Weights of a small image embedding model: arch pvt, nadamw at rate 0.0013.
Rows from block 3 of a small image embedding model, named by matrix and row number. Rows with one number belong to one neuron. Each number is 128 + 24 x the weight over its row's rms, rounded and kept within 0 to 255. All counts start at 0. Numbers have three digits each. After the name is the row's rms in percent of the matrix's.
After each neuron's rows are labels from the 100 images, of 14976, where the neuron reaches its largest size: "responds to" is what is common among them; "peak at" is the part of the image that holds the peak. Only what is clearly more common there than usual is listed. The data: photos of plants and fungi (iNaturalist). In brackets: how many of the 100.
# gate: MLP gate (model.blocks.3.mlp.gate.weight, 384x128), inputs 64-127
# fc1: MLP up (model.blocks.3.mlp.fc1.weight, 384x128), inputs 64-127
# fc2: MLP down (model.blocks.3.mlp.fc2.weight, 128x384, transposed), outputs 64-127

gate.348 096:123146148142122141167114159129167174147084124137147138119117109137146174126142090136120091118139113142144131128133091077116111108086107152112083167127143146113102129137100126118136092174120092
fc1.348 093:114134125120121140125111101152115092149105124098121133140123120142126140135152120088158121128132154123162070177106160081102129115084106121152129134118100164131138185131110153085165121130130134
fc2.348 091:075133156135114142160128150067135168152125109119124138090124114142137122119139120152128112145129109129133150097123134121067145110114108133116108155138127175161150133074085126157151150098141132
responds to: order Asterales (27); family: Asteraceae (27)
peak at: centre (31)

gate.130 099:074157097157186185140163106147125133176118130135148117114126100156158138134088100146129120148091141141118118133099117111145143161135106140162123125116097139132101144101165114096126116152110165
fc1.130 106:133121100146167127125112128085114144150116122182120105101104106089102092121108161112195133102113129116143109110116115136122140124099124100131158095128125188143141113107134176093108146130129148
fc2.130 115:131124117142146154134108109124145141123126119142131138101133100126170122149110127114180138063157121148124121125157135132121151110075146149150091130146115143139063108126154155095089129136161130
responds to: order Asterales (39); family: Asteraceae (39)
peak at: centre (30)

gate.129 111:127127152140132114167140138099126153120128149064116160126136149131162124125104098120139135121134138128132087094165130119181109160120107117119090168110062169105141149143127117110149118177097119
fc1.129 100:077093128101104111133161085136108151162179112086133168140108153114133122065101113104104105151142129122076130132164142132119131095170085121104111134133130098110105140114170138110094114125140105
fc2.129 102:164170132113109158139152113147115107129087116131142092120148148088080132147117125127124146119126110139124117119170173139110139103143143129142086166121137112124141111114114104128125176094143082
responds to: family: Asteraceae (32); order: Asterales (32); order Ranunculales (25)
peak at: centre (28)

gate.213 114:125099138166147123180102134146121193190113123111126131108139111121116156162120144129121115107111151116148109109106114133170118150107100166113159115091116145122085104151124135125139143120140145
fc1.213 108:105142159152137116152095149117107108168116129139150107079150151148164121099114143144107137094124126138159138114116131098102104128090138135185112112143150122144092115137132160119137132151102120
fc2.213 109:140128116084112106085142140168121102107164104098133159174112159138113122129125137097101121109147160143096127128111142164120134104141162130090148124138155090126122141143117145103128108102151157
responds to: order Asterales (30); family: Asteraceae (30)
peak at: centre (31)

gate.151 097:134089148102075147170112137109143100121142112159117138120163114125163172145143134116133115115096155120113156116126068151092134140117117088115149079146113122124114163143085098150112123148147136
fc1.151 104:132159125160118136105142089116095095168146110120157088122145139157088111161084114109159139131155154159111152150142162164055115111163118123156111129109108120118137134144110138133135148095141129
fc2.151 099:123184129165089172121162111140149114146164144133110125123057141101121138135151140127181094154109148111123126128118137127088152107095100130112085131117095177141157150143123113124186147100099132
responds to: order Lamiales (25)
peak at: centre (31)

gate.342 098:140114081171145139127154147125125110149136113077129116120120136136122132123128146127151150119140200096107125110144142097108083130153134154123121081178117089107108131153125137112123146156091126
fc1.342 089:095158136104126127139110156135158135102129125150144119155159151084122136134150120115117129106126162127101112099120138144077132130167182115116145126139102104099190150125105124170154146151125083
fc2.342 093:158129139102152129136167077158148150105104110085147169139121158122102124104145071107123109135139160120104091135126067089129115113169147141158172121125172135135191144130062130150119124095134131
responds to: order Asterales (34); family: Asteraceae (34)
peak at: centre (37)

gate.227 107:129134106160140144138116132114141081119139103103149140136108110104120100135155146124114114114095155091159145108124135123128094134130136171131120138092101161087116139111148131144097132083162159
fc1.227 090:162132121105097113102150127138102106087143144115075148146110148158132094151152152168111194124107139145083162124116138130123130132121171116110157077138169136123145122169170138130114136127109111
fc2.227 100:121157135143154145156163119100099149136101111171164130117167130125118118127161149141153122134163084147123112165101147160109119095109149116132094168180138145122125106092091119124156151145134109
responds to: order Asterales (30)
peak at: centre (34)

gate.358 104:125177118150133156127154139155136121156104175165152113085128139148179164164137158117160128088114118100129141115106131129166100154185086152144114110103113155116136153098149156142122141182115126
fc1.358 102:139123074109108117120158148095130131118097141147124141106137145157107132105112107136111117131144093138186101135162077113162104100055128110177132127150141126148136147103123157152120108176163166
fc2.358 107:165112110085153094115113107148091142140146126139108164111123116165112111105153101124132120180114125139087130170102130145146100178196155108121112142088118116170141131114138116132139097121154097
responds to: order Asterales (37); family: Asteraceae (36)
peak at: centre (28)

gate.106 109:083164140111135159143127079132153095131118116109159133113156143095130147165112140107099113124120115141117136089154121146141155088201126114172111127117133156099147125144105135141171136059155128
fc1.106 107:154113132110084120105123148114136117104142148143116173154137101149112136105119152159074108135139077107118101086139107184122093118109126122108130174153136185145135160134159093146128089110115165
fc2.106 114:127080154126121111122107129112104145108109121159127153129127102178167146057154123137132123144084118105086125118093117156192058113165132096092145134095122101132133159126128096164122095159097156
responds to: order Lamiales (27)
peak at: centre (30)

gate.20 102:134140133146154098162117143172074116156148123130175153127133113134123137135143081120151150099093132133114136123133084112130144128121078120169086137106092147107090128147114160112175155166112130
fc1.20 113:125132137133117166183111125129141145182106121147115097096117106127106115113115109146126143076123150104140121138154140126157099142069082147155115127109123136140092129129144100136174122167154122
fc2.20 121:166106078078092105079111133145119127110138127082152150171127094133107097146125114122127121116149163132120125133112120108146135126158145135110149094085155133152109137176101139111093126118169131
responds to: order Asterales (38); family: Asteraceae (34)
peak at: centre (38)

gate.339 101:090081115126110147128137121097152101104088159177111139089089171145151142126114120122121154134118123154174112126096129081132115101083110108109087130108137108096134139131139120130135128118147131
fc1.339 109:119098136139160091163129128140155137154101147096129104114124104147165164134126119148121154122095144096166131142151134105175108131116092132114111146096123162130111149165131164132116105131128113
fc2.339 111:093129165153143130170098144101127150137114133138123124120128114134138170109158144168180137108088110118170137103167122121120099131089117115169105135109101156122125076107150090151134132166099098
responds to: order Asterales (32); family: Asteraceae (32)
peak at: centre (31); top centre (27)

gate.17 097:136100128119185127188106125128163155147142115131128110124102143150121100087126117146097124110122103142141139151128116105163131130118101104116085136065100118063122135088122086146126132130120156
fc1.17 098:163116127100130080125101146112104144132198150111120148087126116128127132102156104127114129139109112105132120104124098116115121151100109136138092088109157146125131110157126146159159142095144126
fc2.17 102:101157134130140159136145109107136113162139089142159147145158126126118111119102123129131088116124027168164111148147150135113144116096127106143108154186089162117086129108126117134136109131097112
responds to: order Asterales (34); family: Asteraceae (33)
peak at: centre (28); top centre (27)