Rows from block 5 of a small image embedding model, named by matrix and row number. Rows with one number belong to one neuron. Each number is 128 + 24 x the weight over its row's rms, rounded and kept within 0 to 255. All counts start at 0.
After each neuron's rows are labels from the 100 images, of 14976, where the neuron reaches its largest size: "responds to" is what is common among them. Only what is clearly more common there than usual is listed. The data: photos of plants and fungi (iNaturalist).
# gate: MLP gate (model.blocks.5.mlp.gate.weight, 768x256), inputs 172-255
# fc1: MLP up (model.blocks.5.mlp.fc1.weight, 768x256), inputs 172-255
# fc2: MLP down (model.blocks.5.mlp.fc2.weight, 256x768, transposed), outputs 172-255

gate.44 [122 122 105  97 131  87 149 118 149  92 122  72 136  71  77 101 117 123 145 139 118  69 145 106 125 112 124 145  96 149 112 120 107 124 112 112 101 137 130 144 117 147 118 144 125 152 100 155 101  99 149 119 104 149 119 133 133  55 116 142 114 123 123 133 140 188 160 116 144 145 148  85 124 110 138 118 130 157 132 161 121  64 166 158]
fc1.44 [118 134 168 130 124 132 154 108 126 136 104 111 133 127 121 126 189 125 149 155 129 166 146 116 103 130 135 122 102 132 120 121 147 119 106 122 109 177 135 167 178 115 161 108 112 148 126 147 141 151 111 139 100 142  87  97 120 147 154 110 110 113 121 112 119 110 112  88 133 143 151 115 119 121  65 114 134 117 130 126  95  75  80 112]
fc2.44 [167 126 142 136 133 113 134 130 157 103 158 114 120 148  87  96  89 137 137 152 118 161 140 148 114 113 124 121  99 165 125 113 163 117 150  75 134 153 122 130 101 130 146 109 148  91 123 134 131 159 126 134 151 110  89 107 137 159 132 111 116 169 124 152 147 136 142 141 145 107 172 111 129  93  95 115 122 119  98 131 135  93 149 156]
responds to: order Caryophyllales; family: Cactaceae

gate.282 [160 178 105 102 138 133 145 126  80 127  97 127 139 109 108 149 129 117  91 132 115 149 133 140 103  90 154 116  95 128 131 107  92 119 129 117 163 143 118 127 150 140  75 129 133  89 151 141  97 133 168 136 150 116 139 157 136 160 125 103 138 140 121 138  82 132 168 139 113 119 107 143 134 139 186 121  95 105  95 137 120 158 167  96]
fc1.282 [123 124 153 194  98 125 137 113 148 155 101 106 148 112 161 124  96 144 160 141 107 134 116 100 151 112 151  97 159 123 137 110 134 109 120 183 118 145 149 133 135 132 134 135 115 189 134 131  94 123  71 117 134 121 106 108 108 128 122 153 104 111  75 125 149 104 110 103 106 111 113 119 128 100 105 142 122 165 150 128 149 170 144 112]
fc2.282 [148 123 135  86 122 124 102 128 128 169 155 126 146 126 110 121 177 117  92 131 168  39 113 166 113 138 152 156 107 157 103 106 127  93 135 141 110 169 103 135 145 104 117 135  91 147 141 135 117 152 169 121 134 120  69 123 147  96 135 104 146 138 118 123 150 146 152 149 108 116 128  93 138 147 128  97 116  49 111 141 133 105 148 144]
responds to: order Asterales; family: Asteraceae

gate.169 [170 171 142 113 149 144 128 104 122 144 137 127 166 132 163  81 136 131 147 106 118 128 124 102 131 125 144 112 135  96  58 123 121 119 133  64 113 171 136 154 103  97 154 131 164 129 150 116  94 107 124 175 180 129  99 132 113 127 124 139 153 111  71 154  87 105 121 109 138 111 108 148 120 136 135 126 113 146 178 129 132 101 125 132]
fc1.169 [142 146 106  92 136 188 140 124  98 173 146 149 130 152 136 141 152 148 137 114 146  89 148 162 121 109 136  86 110 139 112 111 148 130 125  94 104 152 133 148 136  96  95 108 104 141 139 127 172 152 143 125 102  93 189 112 109 132 129  86 127 102 139 108 126 105 117 147 108 103 110 171 140 136 140 162 109  92 123 126 109 129 131 131]
fc2.169 [ 99 137  86 114 169 130 156 141 170 112  99 120 108 157 146 141 125 106 138 142 120  82 120 101  98 140 154 104 147 153 175 174 131 164 128 109 154 146 108 147 122 120 145 112 132 113 110 119  85 115 122 130 138 102 162 125 105 120  82 104 124 142 128 131 140  96 109 141 131 133  91 197 115 143 125 152 108 143 161 167  75 116 106 134]
responds to: order Caryophyllales; family: Cactaceae

gate.193 [127 146  78 105 107 107 122 138 120 176 101 152  81 118 147 129 126 147 125 129  97 137 141 116 153  89 146 123  68 109 160 151 126 147 112 116 108 101  75 131 115 119  85  97 150 161 132 178 131 158 177 115 170 124 154 142 158 118 146 162 116 124 125 111 111 119 131 140 131 124 125 149 119 134 137 125 119 107 133 143 136 169 101  72]
fc1.193 [ 58 155 156 140 114  94 130 157 168 119  61 138 176 140 132 144 127 129 126 158 120 160  83  96 141 181 117  93 180  83 146 122 122 129 159 119 142 150 190 133 156 145 104 120 123  99 119 131  74 102 107 123  98 129 121 117  97 136 121 114 134 139 119 124  80 119 145  89  93 144 141 150 127 148 110 140 119 121 101 139 124 138 150 132]
fc2.193 [134 108 127 103 113 100 119 101 138  89 131 117 131 129 138  87 129  96  89 146  97 183 124 116 132 114 158 138 148 117 138 138 143 159 100 169 183 124 109 139 141 136 106 134 110 125  84 105 141 161 149 123 101 131 115 135 110 136 133 145 114  92 104 160 119 157 140 145 136 137  96 153 112 163  89 125 133 146 107 128 153 119 146 112]
responds to: order Lamiales

gate.615 [156 122 144 122 114 109 127 103 105 146 126 154 148  99  84 175 153 131  92  92 126 126  88 130 133 119 122 134 142 134 101 142 122 109 110  65 122 165 127 145 166 126  94  69 123 142 150 152 158 106 165 145  82  92 126 161 124 103 125 168 123 149 148 170 108 135 127 128 126 123 159 132 175 132 157 119 117 127 150 134 171 133 161  81]
fc1.615 [106  94 131 138 122 138 145  82 103 104 129 126 133 142 143 112 134 161 158 105 143 117 135 126 148  76  92 134 134 133 129 144 164 110 144 125 146 104 114  91  81 132 119 158 121 129 102 107  95 134 101  84 114 124 131 127 147 115 166  80 127 125  84  76 165 121 147 119  56 133 113 106 153 115 134 119 117 155 101 146 153 130 117 175]
fc2.615 [108 123 154 108 150 152 154 104 143 110 168  99 147 109 113 123 139 144 149 128 107  73 139 170 211 132  78  98 124 166 109 140 145 132  68 143 109 102 142 110 161 162 145 119 109 125 104  85 115 141  85 143 113 122 152 118 155 108 122 139 114 108 122 102 130  89 105 125 124 152  90 127 110 131 144 116 177 151 124 126 118 127  69  95]
responds to: order Asterales; family: Asteraceae

gate.236 [117 129 115 121 152 112 146 128  84 160 173  85 137 119  93 110 156 120 101 105 177 112 115 139 151 147 179 122 137 171 111 119 159  91 133 110 132 147  97  94 117 115 170 120 109  98 102 157  96 119 154 108 125  88 141 139 121  88 122 146 176 185 150 141 127 150 101 103 173 130 128 127 129 141 154 106  90 156 135 108 155  94  89 118]
fc1.236 [113 149 147  73 138 139 103 168 127 162 119 125  92 141 155 161 151 116 113 118 100 160 125 140 124 145 134  98 112 103 115 156 104 116 108 140 152 103 149 144 117  81  94 155 127  75 112 169 152 128 122 132 121 141 151 105  88 163 128 120 141 129  97 116 118 147 101 115 123 141 119 159  81 114 111 129  96 121 186 133 143 117 115 103]
fc2.236 [137 159 111 153 145 142 171 149 120  98 157 111 155 122 117 155  86 119  78  74 188 121  99 155 132 116 104 104 114 115  94 133  73 112 178 133 140 116 129 121 123  92 133  98 141 131 112 122 154  87 159 138 109 152 142 114 196 113 144 116 171 167 147 137 108 110 146 154 158 120 133 112 153 137 174 110 127 103 142 125 129 112 139 141]
responds to: order Asterales; family: Asteraceae

gate.363 [139 115 132 124 183 158  76 102 139 132 124 126  96  98 132 101  94 173 115 119 116 127 125 132 121 118 144 142  79 100  96  87 117 116 136 165 114  88 106 111 114 142 115 141 138 135 148 139 144 188 185 124 158 138 114 138 138 138 107 111 138 148 136 184 117 148 127 136 144  81 126 138 140 142 109 123 124 130 102  74 187 136 159 132]
fc1.363 [137 128 111  95 149 142 145 139 111 160 109 137  95 178 124 136 136 161 127 134  95 137 115 103 132 140 105  74 107 148 100 131 122 133 145 178 121 137  87 143 117 106 151 170 168 173 140 124 107 121 148 143  88 158 172 131 109 118 144 169 102 121 166 118 156 105  65  89 149 169 133 132 109 112  93 158 145 122 139 117 126 123 135  95]
fc2.363 [153 121 107 141 120  95  91 111 166 132 127 149 104 105  98 123 121 180 104 130 147 130 121 154 130 133 140 151  70 165 139  94 132 120 137 185 108 179 117 105 144 106 179  86  91  82  88 124 101 149 115 100 110 160 105 149 153 162 125 106 146 164 108 126 113 157 141 119 151 112 133 101 148 131 150  82 126 134 102 139 112  87 121 148]
responds to: order Asterales; family: Asteraceae

gate.131 [130 170  98 130 125 119 107 136 128 139  91 132 131  90  99 104 125 124 159 135 136 126 134  81 124 122 173 159 129  90 106 120 150 119 143  68  74 127 157 160 123  75 166 135 123 111 139 141 185 108 157 168 158  90 130 109 103 112 118 105 169 130 111 145 127 162 165 122 147 170 130 147 126 131 125  97 125 140 152 130  97 107 140 126]
fc1.131 [127 162 125  98  83 120 112 150 123 114 138 181 101 123 143 132 140 128 125 168  96 102 141 150 105 112 172 105  98  83 123 140 139 145 101 105 120 142 147 142 113 107 133 159  85 123 163 105 116 102 123 146 180  73 118 159 113 183  78 121 135 147 125 167 156 124 129 112 101 117 147 186 123 120 127 129 138 111  67 188 141 144 146 137]
fc2.131 [113 102 121 174 135  90 130  87  97 175 137 149 123 114 151 106 104  92 147 133 124 152  94 102 166 164  96 138 154 114 126 115 148  95 129 197 123  45  81 121 150 142 134 109 111 168 107 137 125 108 130 132 140 137  99 133 164 139 103 147 114  93 119 129 130 147 146 136 111 152 127 109  90 131 114 122 128 121 110 160 148 129 135 156]
responds to: order Caryophyllales; family: Cactaceae; text has "cactus"

gate.553 [154 137 111 132 159 162 121 145 126 165 142 154 154  92 142  55  97 102 192 119 144 135 152 124 106 130 131 155 166  88 127 115  88 121 133 142 163 135 118 113 167  92 127 175 109 162 114 155  97 105 126 113 136  92 113  65 115 103 130 159 156 109 137 154 120 135 153 124 150 155 164 109 110 117  98 122  68 166 145 143 159 125 155 123]
fc1.553 [165 147 154 109 122 171 131  96 116 147  91 116 130 102 105  85 131 104 160 155 125 112 101 118 120 110 162 179 112  82 120 111 148 118 143  91 142 138 103 162 165 111 112 162 121 108 122 163 126 143 139 142 130 130 122 110 106 120 117 161 115 106 134 132 201 119 121  87 151 156 135 126 108 132 109 126 110 129 113 121 178  74 122 119]
fc2.553 [133 147 107 118  97 126 119 127  91 110 102 108 113 140 125 126 134 147 136 145 129 162 142 109 146 118 172 139 138 151 120 138 161 132 125 133  97 167 138 123  89 136 117 106 108  82 135 105  74 162 157 125 126 110 124 126 133 165 108 144 156 131 129 109 154 109 175 133  98 149 131 141 123 126 134  98  94  81  78 160 110 121 124 159]
responds to: order Caryophyllales; family: Cactaceae; text has "cactus"

gate.734 [158 132  97 117 139 144 111 156 117 146 147 127 149 150 129 122 115 115 115 103  97  94 119 175 159 139 143 125 144 146 134 130 128 138 120  96 130 170 130 141 108 152 129 113 108 158 145 148 123 122 134 128 140 115 111  82 124  75 103  72 154  81  58 152 125 119 138 160 143 144 160 151 107 149 149 142 120 140  92 128 128 126 151 143]
fc1.734 [123 105 140  96 120 150  67  95 118 115 131 109 128 141  92 145 164 134 130 135  97 131 120 150 134 102 140 109 150 145 123 162 162 114 136 139 126 103 118 120 112 157 140 143  95 115 138 114 159 115 116 133 146 145  88 116 152 155 146 167 129 169 116 109 140 118 192 156 112 111  93 130 106 122 114 126 171 101 102 120 110 132  84 126]
fc2.734 [121 118 122 176 144 118 142  92 116 159 127 120  96 151 145 168 156 113 126 159 106 135 101 105 130 193 140 147 109 111 126  81 111  92 120 155  94 125 149 133 172 177 139 107 107 117 122 140 134 132 126 115 100 166 141 138 144 149 142 127 123 158 129 100  93 141 108 129  93 125  87 116 119 143 120 131 145 147 158  92 135 166 194  97]
responds to: order Asterales; family: Asteraceae

gate.510 [101 106 142 159 157 151 102 162 128 123 139 113 102 118 140 148 140 136 145  94 112 102 139 139 145 137 142 100 177 141 118 144 129 123 127  82 134 106 166 128 111 111 169 123 107 110 129 123 102  75 123 156 132 152 123 131 143 150 166 129  95  87 140 123 159 135 110 158 140  87 131 132 144 128 110  85 120 143 138 105  90 125 145 158]
fc1.510 [108 146 183 146 168 129 165 130 145 151 113 157 129 153 139 111 123 118 166 151 123 137 132 141 133 129 109 111 112 146 154 125 115 141 109 141 105 148 130  92 107 147 134 142 117 133 138  99 110 113  74 165 146 125 134 114 130 118 113 133 104 103 104  88  94 134 131  82 127 143  90  85 129 107 113 144 160 103 165 128 101 200  95 113]
fc2.510 [149 160 123  90 166  77 148 111 132 112 140 115 111 108 134 170 124 122 179 133 131 126 156 163 125 133  98 163  61 152 147 114  94  94 121 122 132 127 138  92 108 167  93 167  88 152 135 102  84 139 123 127 140 100 109  61 128 100 115 155  83  73 140 103 120 125 180 134 112 110  64 146 136 107 121 141 115 143 112 114 162 122 116 145]
responds to: order Asterales; family: Asteraceae

gate.539 [177 137 116 147 129  98 115  83 155 109 133 164 140 104 135 134 148 124 143 141 151 121 102 125 149 138 179 140 114 141 148 136 136  96 135 112 122 126 112 136 152 112 144 101 144 128  93 118 165 157 156 137 125  96 128 108 159  97 126 104 140 119 117 172 116 130 157 110 150 162 138 154 130 129 132 148  87 135 182 126  93  89 138 128]
fc1.539 [186 161 117 114 163 104 115 129 140 159 113 121 153 121 144  95 180 159 111 159 118 132  89 114 123 178 138 139 130 128 122 152 128  93 169 140 131 145 134 152 123 109 135 152 158 132  76 107 165 146 135 145 146  78 103 125  92 145 134 129 163 159 109 143 134 129  98  76  89 145 114 140  94 109  86 129 145 153 147 143  99 139  97 132]
fc2.539 [163 119 143 132 103 146  71  93 120 130 171 156 100 145 133 144 132 167 136 160 152 147 149 158 140 133 112 168 132 141  84 151 138 165 105 145 120 106 124 137 121 145 127 105 125 119 105 139 119 148 156 138 154  89  78 114 150 127 100 165 130 123 141 133 100  87 172 143 120 133 105 107 178 116 113 112 154 119 168  86 153 131 155 128]
responds to: order Caryophyllales; family: Cactaceae; text has "cactus"

gate.657 [150 123 129 126 153  98 182 129 131  97 159  92 126 123  80 138 118 143 149 111 118 109  95 121 150 118 141 177 106 139 144 118 165 157 170 137 160 179 104 176  94 118 184  99 138 103 147 128 143 123 153 130 165 125 146 118 170 118 104  86 119 116 112 115 123 132 141 135 156  98 136  73 127 109 126  97 164 158 120  88 141 144 109 136]
fc1.657 [ 74 135 103 139 174 118 132 127 165  87 117 128 117 151 118 170 120 104 137 149 118 150 151 140 152 139  87 132  99 165 136 140 163 127 147 182 108  69 132  87 112 160 125 143 157 118 148 122 102 134  99 100 148 142 147 165 174 162 130 123 117 139 176 102 106 135 127 187  80 107  89 178 117 146 107 156 145  98 107 100 102 120  76 127]
fc2.657 [161 145 140 131 186 138 110 170 156 151 139 122 179  90 118 124 121 119 124  99  75 135 105 141 126 139 129 145 142 147 105 113 128 128 151 130 142 134  87 169 158 137  71 114 143 130 103 149 135  87 161 157 128 115 155 102 168  57 123 107 128  97 111 164 136 116 122 144 129 147 141 104 135 145 145 157 171 111 132  82 153  85 134 104]
responds to: kingdom Fungi

gate.650 [163 120 136 175 128  84 127 136  96 113 117 102 115 118 116 107 145 124 140 120 130 158  84 110 135 146 171 165 172 144 142 151 149 134 111 154 130 124 121 168 128 119 122  93 135 174  75 123 134 151 128 178 115 103  76 132 165  85  97 131 139 126  84 140  97 143 117 129 131 141 127 123 145 170 160 129 149 130 183 114 146  75 121 113]
fc1.650 [119 117 143  91 130 111 111 178 145  91 162 100 110 124  88 144 109 150 106  91 149 108 136 126 125 147  91 132 127 145 118 135 104 162 118 136 143 140  97 171 146 152 136 140 104 162  97 134 111 142 105 100 123 163 125 136 114 125 121 108 157 138 112 134 147 142 115 175 170 150 116 111  98 132 125 126 126  86 134 125 139 102 127 114]
fc2.650 [116 152 117 127  98 125  97 161 122 105 107 115 142 113 149 115 115 159 128 160 142 140 153 101 125 135 128  84 142  79 163 147 120 140 123 112 144 122 152 106  89 113 150 142 148 135 159  93  86 139 148 143 157 120  79 158 107 170 131  99 124 132 130 108 154 159 123 121 124  99 122 149 123  94 128 140 111 146 104 166 121 138 122 137]
responds to: order Caryophyllales; family: Cactaceae

gate.488 [136 140 132  85 144 112 130 141 125 117 145  95 140 137  91  95 129 143 147 108 169 123  85 125  88 133 128 183 180 143 120 106 128 105 134 127 107 176 158 160 121 163 120 131 117 152 134 131 114 141 194 154 106 116 153 127 121 133 108 125 149 135 126 124 111 141 139 180 157 101 126 114 153 138 160 116 128 141 117 121 142 112 142 129]
fc1.488 [130 154 114 176 161 130 157 103 111  83 131 124 121 119 116 158 108 135  94  92 151 165 123 104 142 143 111 150 148 126 145  94 113 128 141 109 136 113  88 141 133 186 113 121 132  78  98 142 119  95 145 132 159 150 133 132 144 127  77 101 127 189 135 131  86 120 137 155  91 154 138  91 151 117 149  85 118 106 111 104 122 155 104 143]
fc2.488 [169 157  91 123  98 113 151 137  72 136 112 117  96 149 126 150 128 125 105 101 147 164 146 137 117 134 143 138 139 137  92 127 125 145 134 128 165 131  93 119 146 122 133 127 126 117  99 180 104 136 166 154  94 136 114 160 150  55 116  89 155 148 128 149 114 194 150 127 188  65 136 104 125 122 156 125  88 137 146 112 158 122 151 110]
responds to: order Asterales; family: Asteraceae

gate.263 [182 132 141 150 116 107 110 128 138 131 133 141 159 117 120 115 151 138 112  96 152 142 102 145 102 103 167 138 115  99 111  85 105 128 126 137 133 151  92 145 155  74 119 100 144 152 154 138 132  99 160 136 134  82 113 150 138  99  85 150 178 125 164 163 108 153 140  92 149 112 188 137 125 149 149 133 119 123 155 102 137 140 149 147]
fc1.263 [115 147 117 150 139 126 163 112  87  99 104 126  91  97 129 142 115 149 133 106 146 128 133 142 130 134  75  59 124  98 110 172 146 106 181 138 116 134 145 124 129 151 163 131 135 119 102 118 128 120 138 137 142 107 134 169 109 115 144 106 160 141 149 129 133 154 157 138 108 101 128 148 102 138 147 131 160 115 151 110  88 127 100 120]
fc2.263 [ 87 142 115 144 125 130 131 123 110 137 119 168 108 118 159 122 150 182 134 163 117 146 146  91 128 120  86 123  93 147 105 178 113 159 118 113 109 116 137 139 123 138  97 167 157 139 134 112 106 124 118 147 108 144 136 116 156 181  80 132 135 105 123 103 134  88 138 132  87 138 101 165  98  97 128 140 153 110 167 120 144 149 152 141]
responds to: order Asterales; family: Asteraceae

gate.473 [118 142 143 114 151 156 113 174 149 150 130 161  99 123 148 170 140  79 172 125 115 117 116 119 135 132 120 103  85 122 116 131 144 147 141 135 145  97 151 133 157 123  86 131 116 109 107 122 133 121  91 103 126 128 116  86  80 129 128 128 160 145 116 147 167  79 117 120 117 126 151 124 140 100 117 119 145 122 143 139 125 137 100 129]
fc1.473 [119 148 152 152 130 124 120 166 131 116 187 156 123 113 148  92 137 129  97 118 104 126 153 136 163 166  75 118  98 153 108 170  98 145  84 138  78  89 122 105 142  84 139 148 108 130 102 173 147  84 115 141 137  64  81 100 153 110 161 115 112 101  94 117 151 116 115 144 130 164 132 120 126  82 126 131 129 176 129 117 142 141  72 117]
fc2.473 [119 124 117  77 152 113 133 104 135 156 132 107 131 135 105 117 130 118 146 131 150 156  79 118 156 125  64 123 125 171 125  95 138 117 140 144 104 100 142 144 121 148 145 136 174 168 129 136 110 107 156 121 117  94  82 115 144  79 124 123 114 105 112 118 115 131 146  85 135 121 129  84  97  91 179 147  93 137 166 105 157 105 154  99]
responds to: order Asterales; family: Asteraceae

gate.410 [ 99 117 126 137 122 122 144 123 127 177 144  94 149 155 118 121  94 151 125 121 157 142  99 127 132 116 114 154 124 143 116 158 143 126  98 111 106 131 137 156 126 178 166 128  78 144 143 118 179 123 112 100 109 131 147 146 115 136 118 135 124 147 156 115 117  99  98 136 107 170 132 156 107 144 137 121 169 101 175  88  97 135 120 111]
fc1.410 [138 118  87 160 116 159  77 155 136 194 163 144 165 107 166 132  88 147 145 122 145 118 133 140 104 145 131 120 123  76 122  99 129 139  81 126 146 142 123 121 143  97 118 103 111 114 124 138 162 137 109 115 126 140 125  99 139 133 115 117 121 130 117 115 118 144 102 124 129 112 140 164 116 124 129 143 132 141 107 131 193  97 172 106]
fc2.410 [ 86 110 130 114 135 136 147 120 146 106 114 145  70 147 151 176 132 139 107 125 110 141 165 162 133 136 106 150 125 141 162  79 115 148 114 107 159 100 148 128 104 140  93 138 106  95 129 130  87 178 114 135 187 141 115 133 113 144 121  92 160 136 114 109 119 132 119 138 140  75  94 134 109 123 133  98 112 158 111 122  88 163 137 103]
responds to: class Liliopsida

gate.299 [177 177 166  94 125 109  98 140  69 129 135 128 162 120 129 123 132 134  91 112 123 126  80  96 124 171 146 155 122 151  68 153  96 140 137 105 131 139  92 124 131  69 142 107 154 166 134 122 149  95 180 168 118 121 152 142 144 116  94 117 135 125 116 182 120 163 141 103  91  95 141 127 126 133 120 139 135 133 123 141 116 105 151  81]
fc1.299 [119 122 135 129 141 147 126 119 141 157 118 102 126 133 126 138 129 112 141 126 132 115  87 129 154 129 180 110 142 134 156 104 102  88 114 119 122 166 123 126 145 121 133 124 136 171  84 126 152 149 123 133 130 122 118 125 132 103 148 158 142  93 125 144 140 126 130 121 143 127 173 101 126 148 118 105 103 125 168 143 198 107 122 101]
fc2.299 [156 153 114 120 131 133 136 139 151 100 163 164 125 128 134 109 141 132 143 120 117 126 131 137 116 141  94  93 102 120 145 117 133 122 146 100 119 103 157 152 115 115 148 110 152 171 154 107 156  96 130 145 140 138 173 105 145  69 178 142 160 117 138 115 121 134 140 111 151 143  82 139 142 112 125 142 122 179 151  84 150  88 106 123]
responds to: kingdom Fungi; class Agaricomycetes; phylum Basidiomycota

gate.205 [138 130 159 115 134 103 122 151  59 120 135  91 127 116 132  84 133 154 128 136 150  89 201 128 146 138 129 116 182 160  94 151 108 135 128 135 150 138 114 120 130  81  97 113 132 128 156  75  56 130 122 151 101 141 112 137 115 153 115 122 126 110 116 138  68 135 116 151  95 131 143 140  66 109 144 130 133 124 111 108 142 152 132 111]
fc1.205 [118 109 140 118 161 135 144 136 121 127 133 179 134 138 132 104 171 124 141 112 137 130 116 163 159 164 136  98 138 139  95 150 132  84 145  92  73  87 161 113 139 105 113 107 147  89 125 118 108  98 108 125 146 125 127 150 137 136 156 122 122 120 101 124 148 102 141 146 127 125 172  89 151 132 135 136  89 100 120 112  92 106 106 120]
fc2.205 [128 120 121 145 136 119 149 103 148 116 141 116 145 137 143 110 106  90 119 116 103  98 121 137 114 115 162  96 146 111 145 138 147 143 132 150 181  86 136 128 106 162 102 146 153  97 154 108 142 122 137 141 178  93 143 137 126 109 135 139 151 122 139 134 126 114 143 139 127 126 129 183  97 188 170 134  97 149 112 137 136 130 152 117]
responds to: order Lamiales

gate.576 [124 104 143 125 111 129  75 158 136  88 142  93 157 124 129 123 170 108 127 127 139 135  90 117 113 174 148 148 135 100 191 145 134 126  84 151 113 113 110 110 134 104 152 123 139 105  99 117  68 155 118 112 105 107  78 110 150  83 121 116 103 103 144 127 123 155 113  91 124 169 105  92 120 125 105  85 117 101 143 108 147 155 170 108]
fc1.576 [110 131 108 168  99  94  72 131 159 144  80 139 154 121 137 133 140 128  96 163 123 143  98 100 147 153 157 139 145 119 102 155  96 111  96 115 135 139 129 125 147 145 109 124 133 162  67 128 119 113 166 120 122 139 111 187  84 109 145 134 127 112 153 149 125 137 144 106 117 197 126 106 101 141 111 102 116 160 138 139 111 150 158 113]
fc2.576 [141 128 146 109 113 106 107 109 139 142 103 117 138 124 116  87 150  76 121 157 112 127 104 142 159 138 133 167 128 149 119 132 146 130 140 136 152  97 151 114 139 154 107 153  89 143 104 149 103 135 125 140 119 127  97 129  95 139 112 123 135 107 106 184 127 144 135 137 120 170 126 136 106 127 126 146 126 138 133 149 170 136 167 121]
responds to: class Liliopsida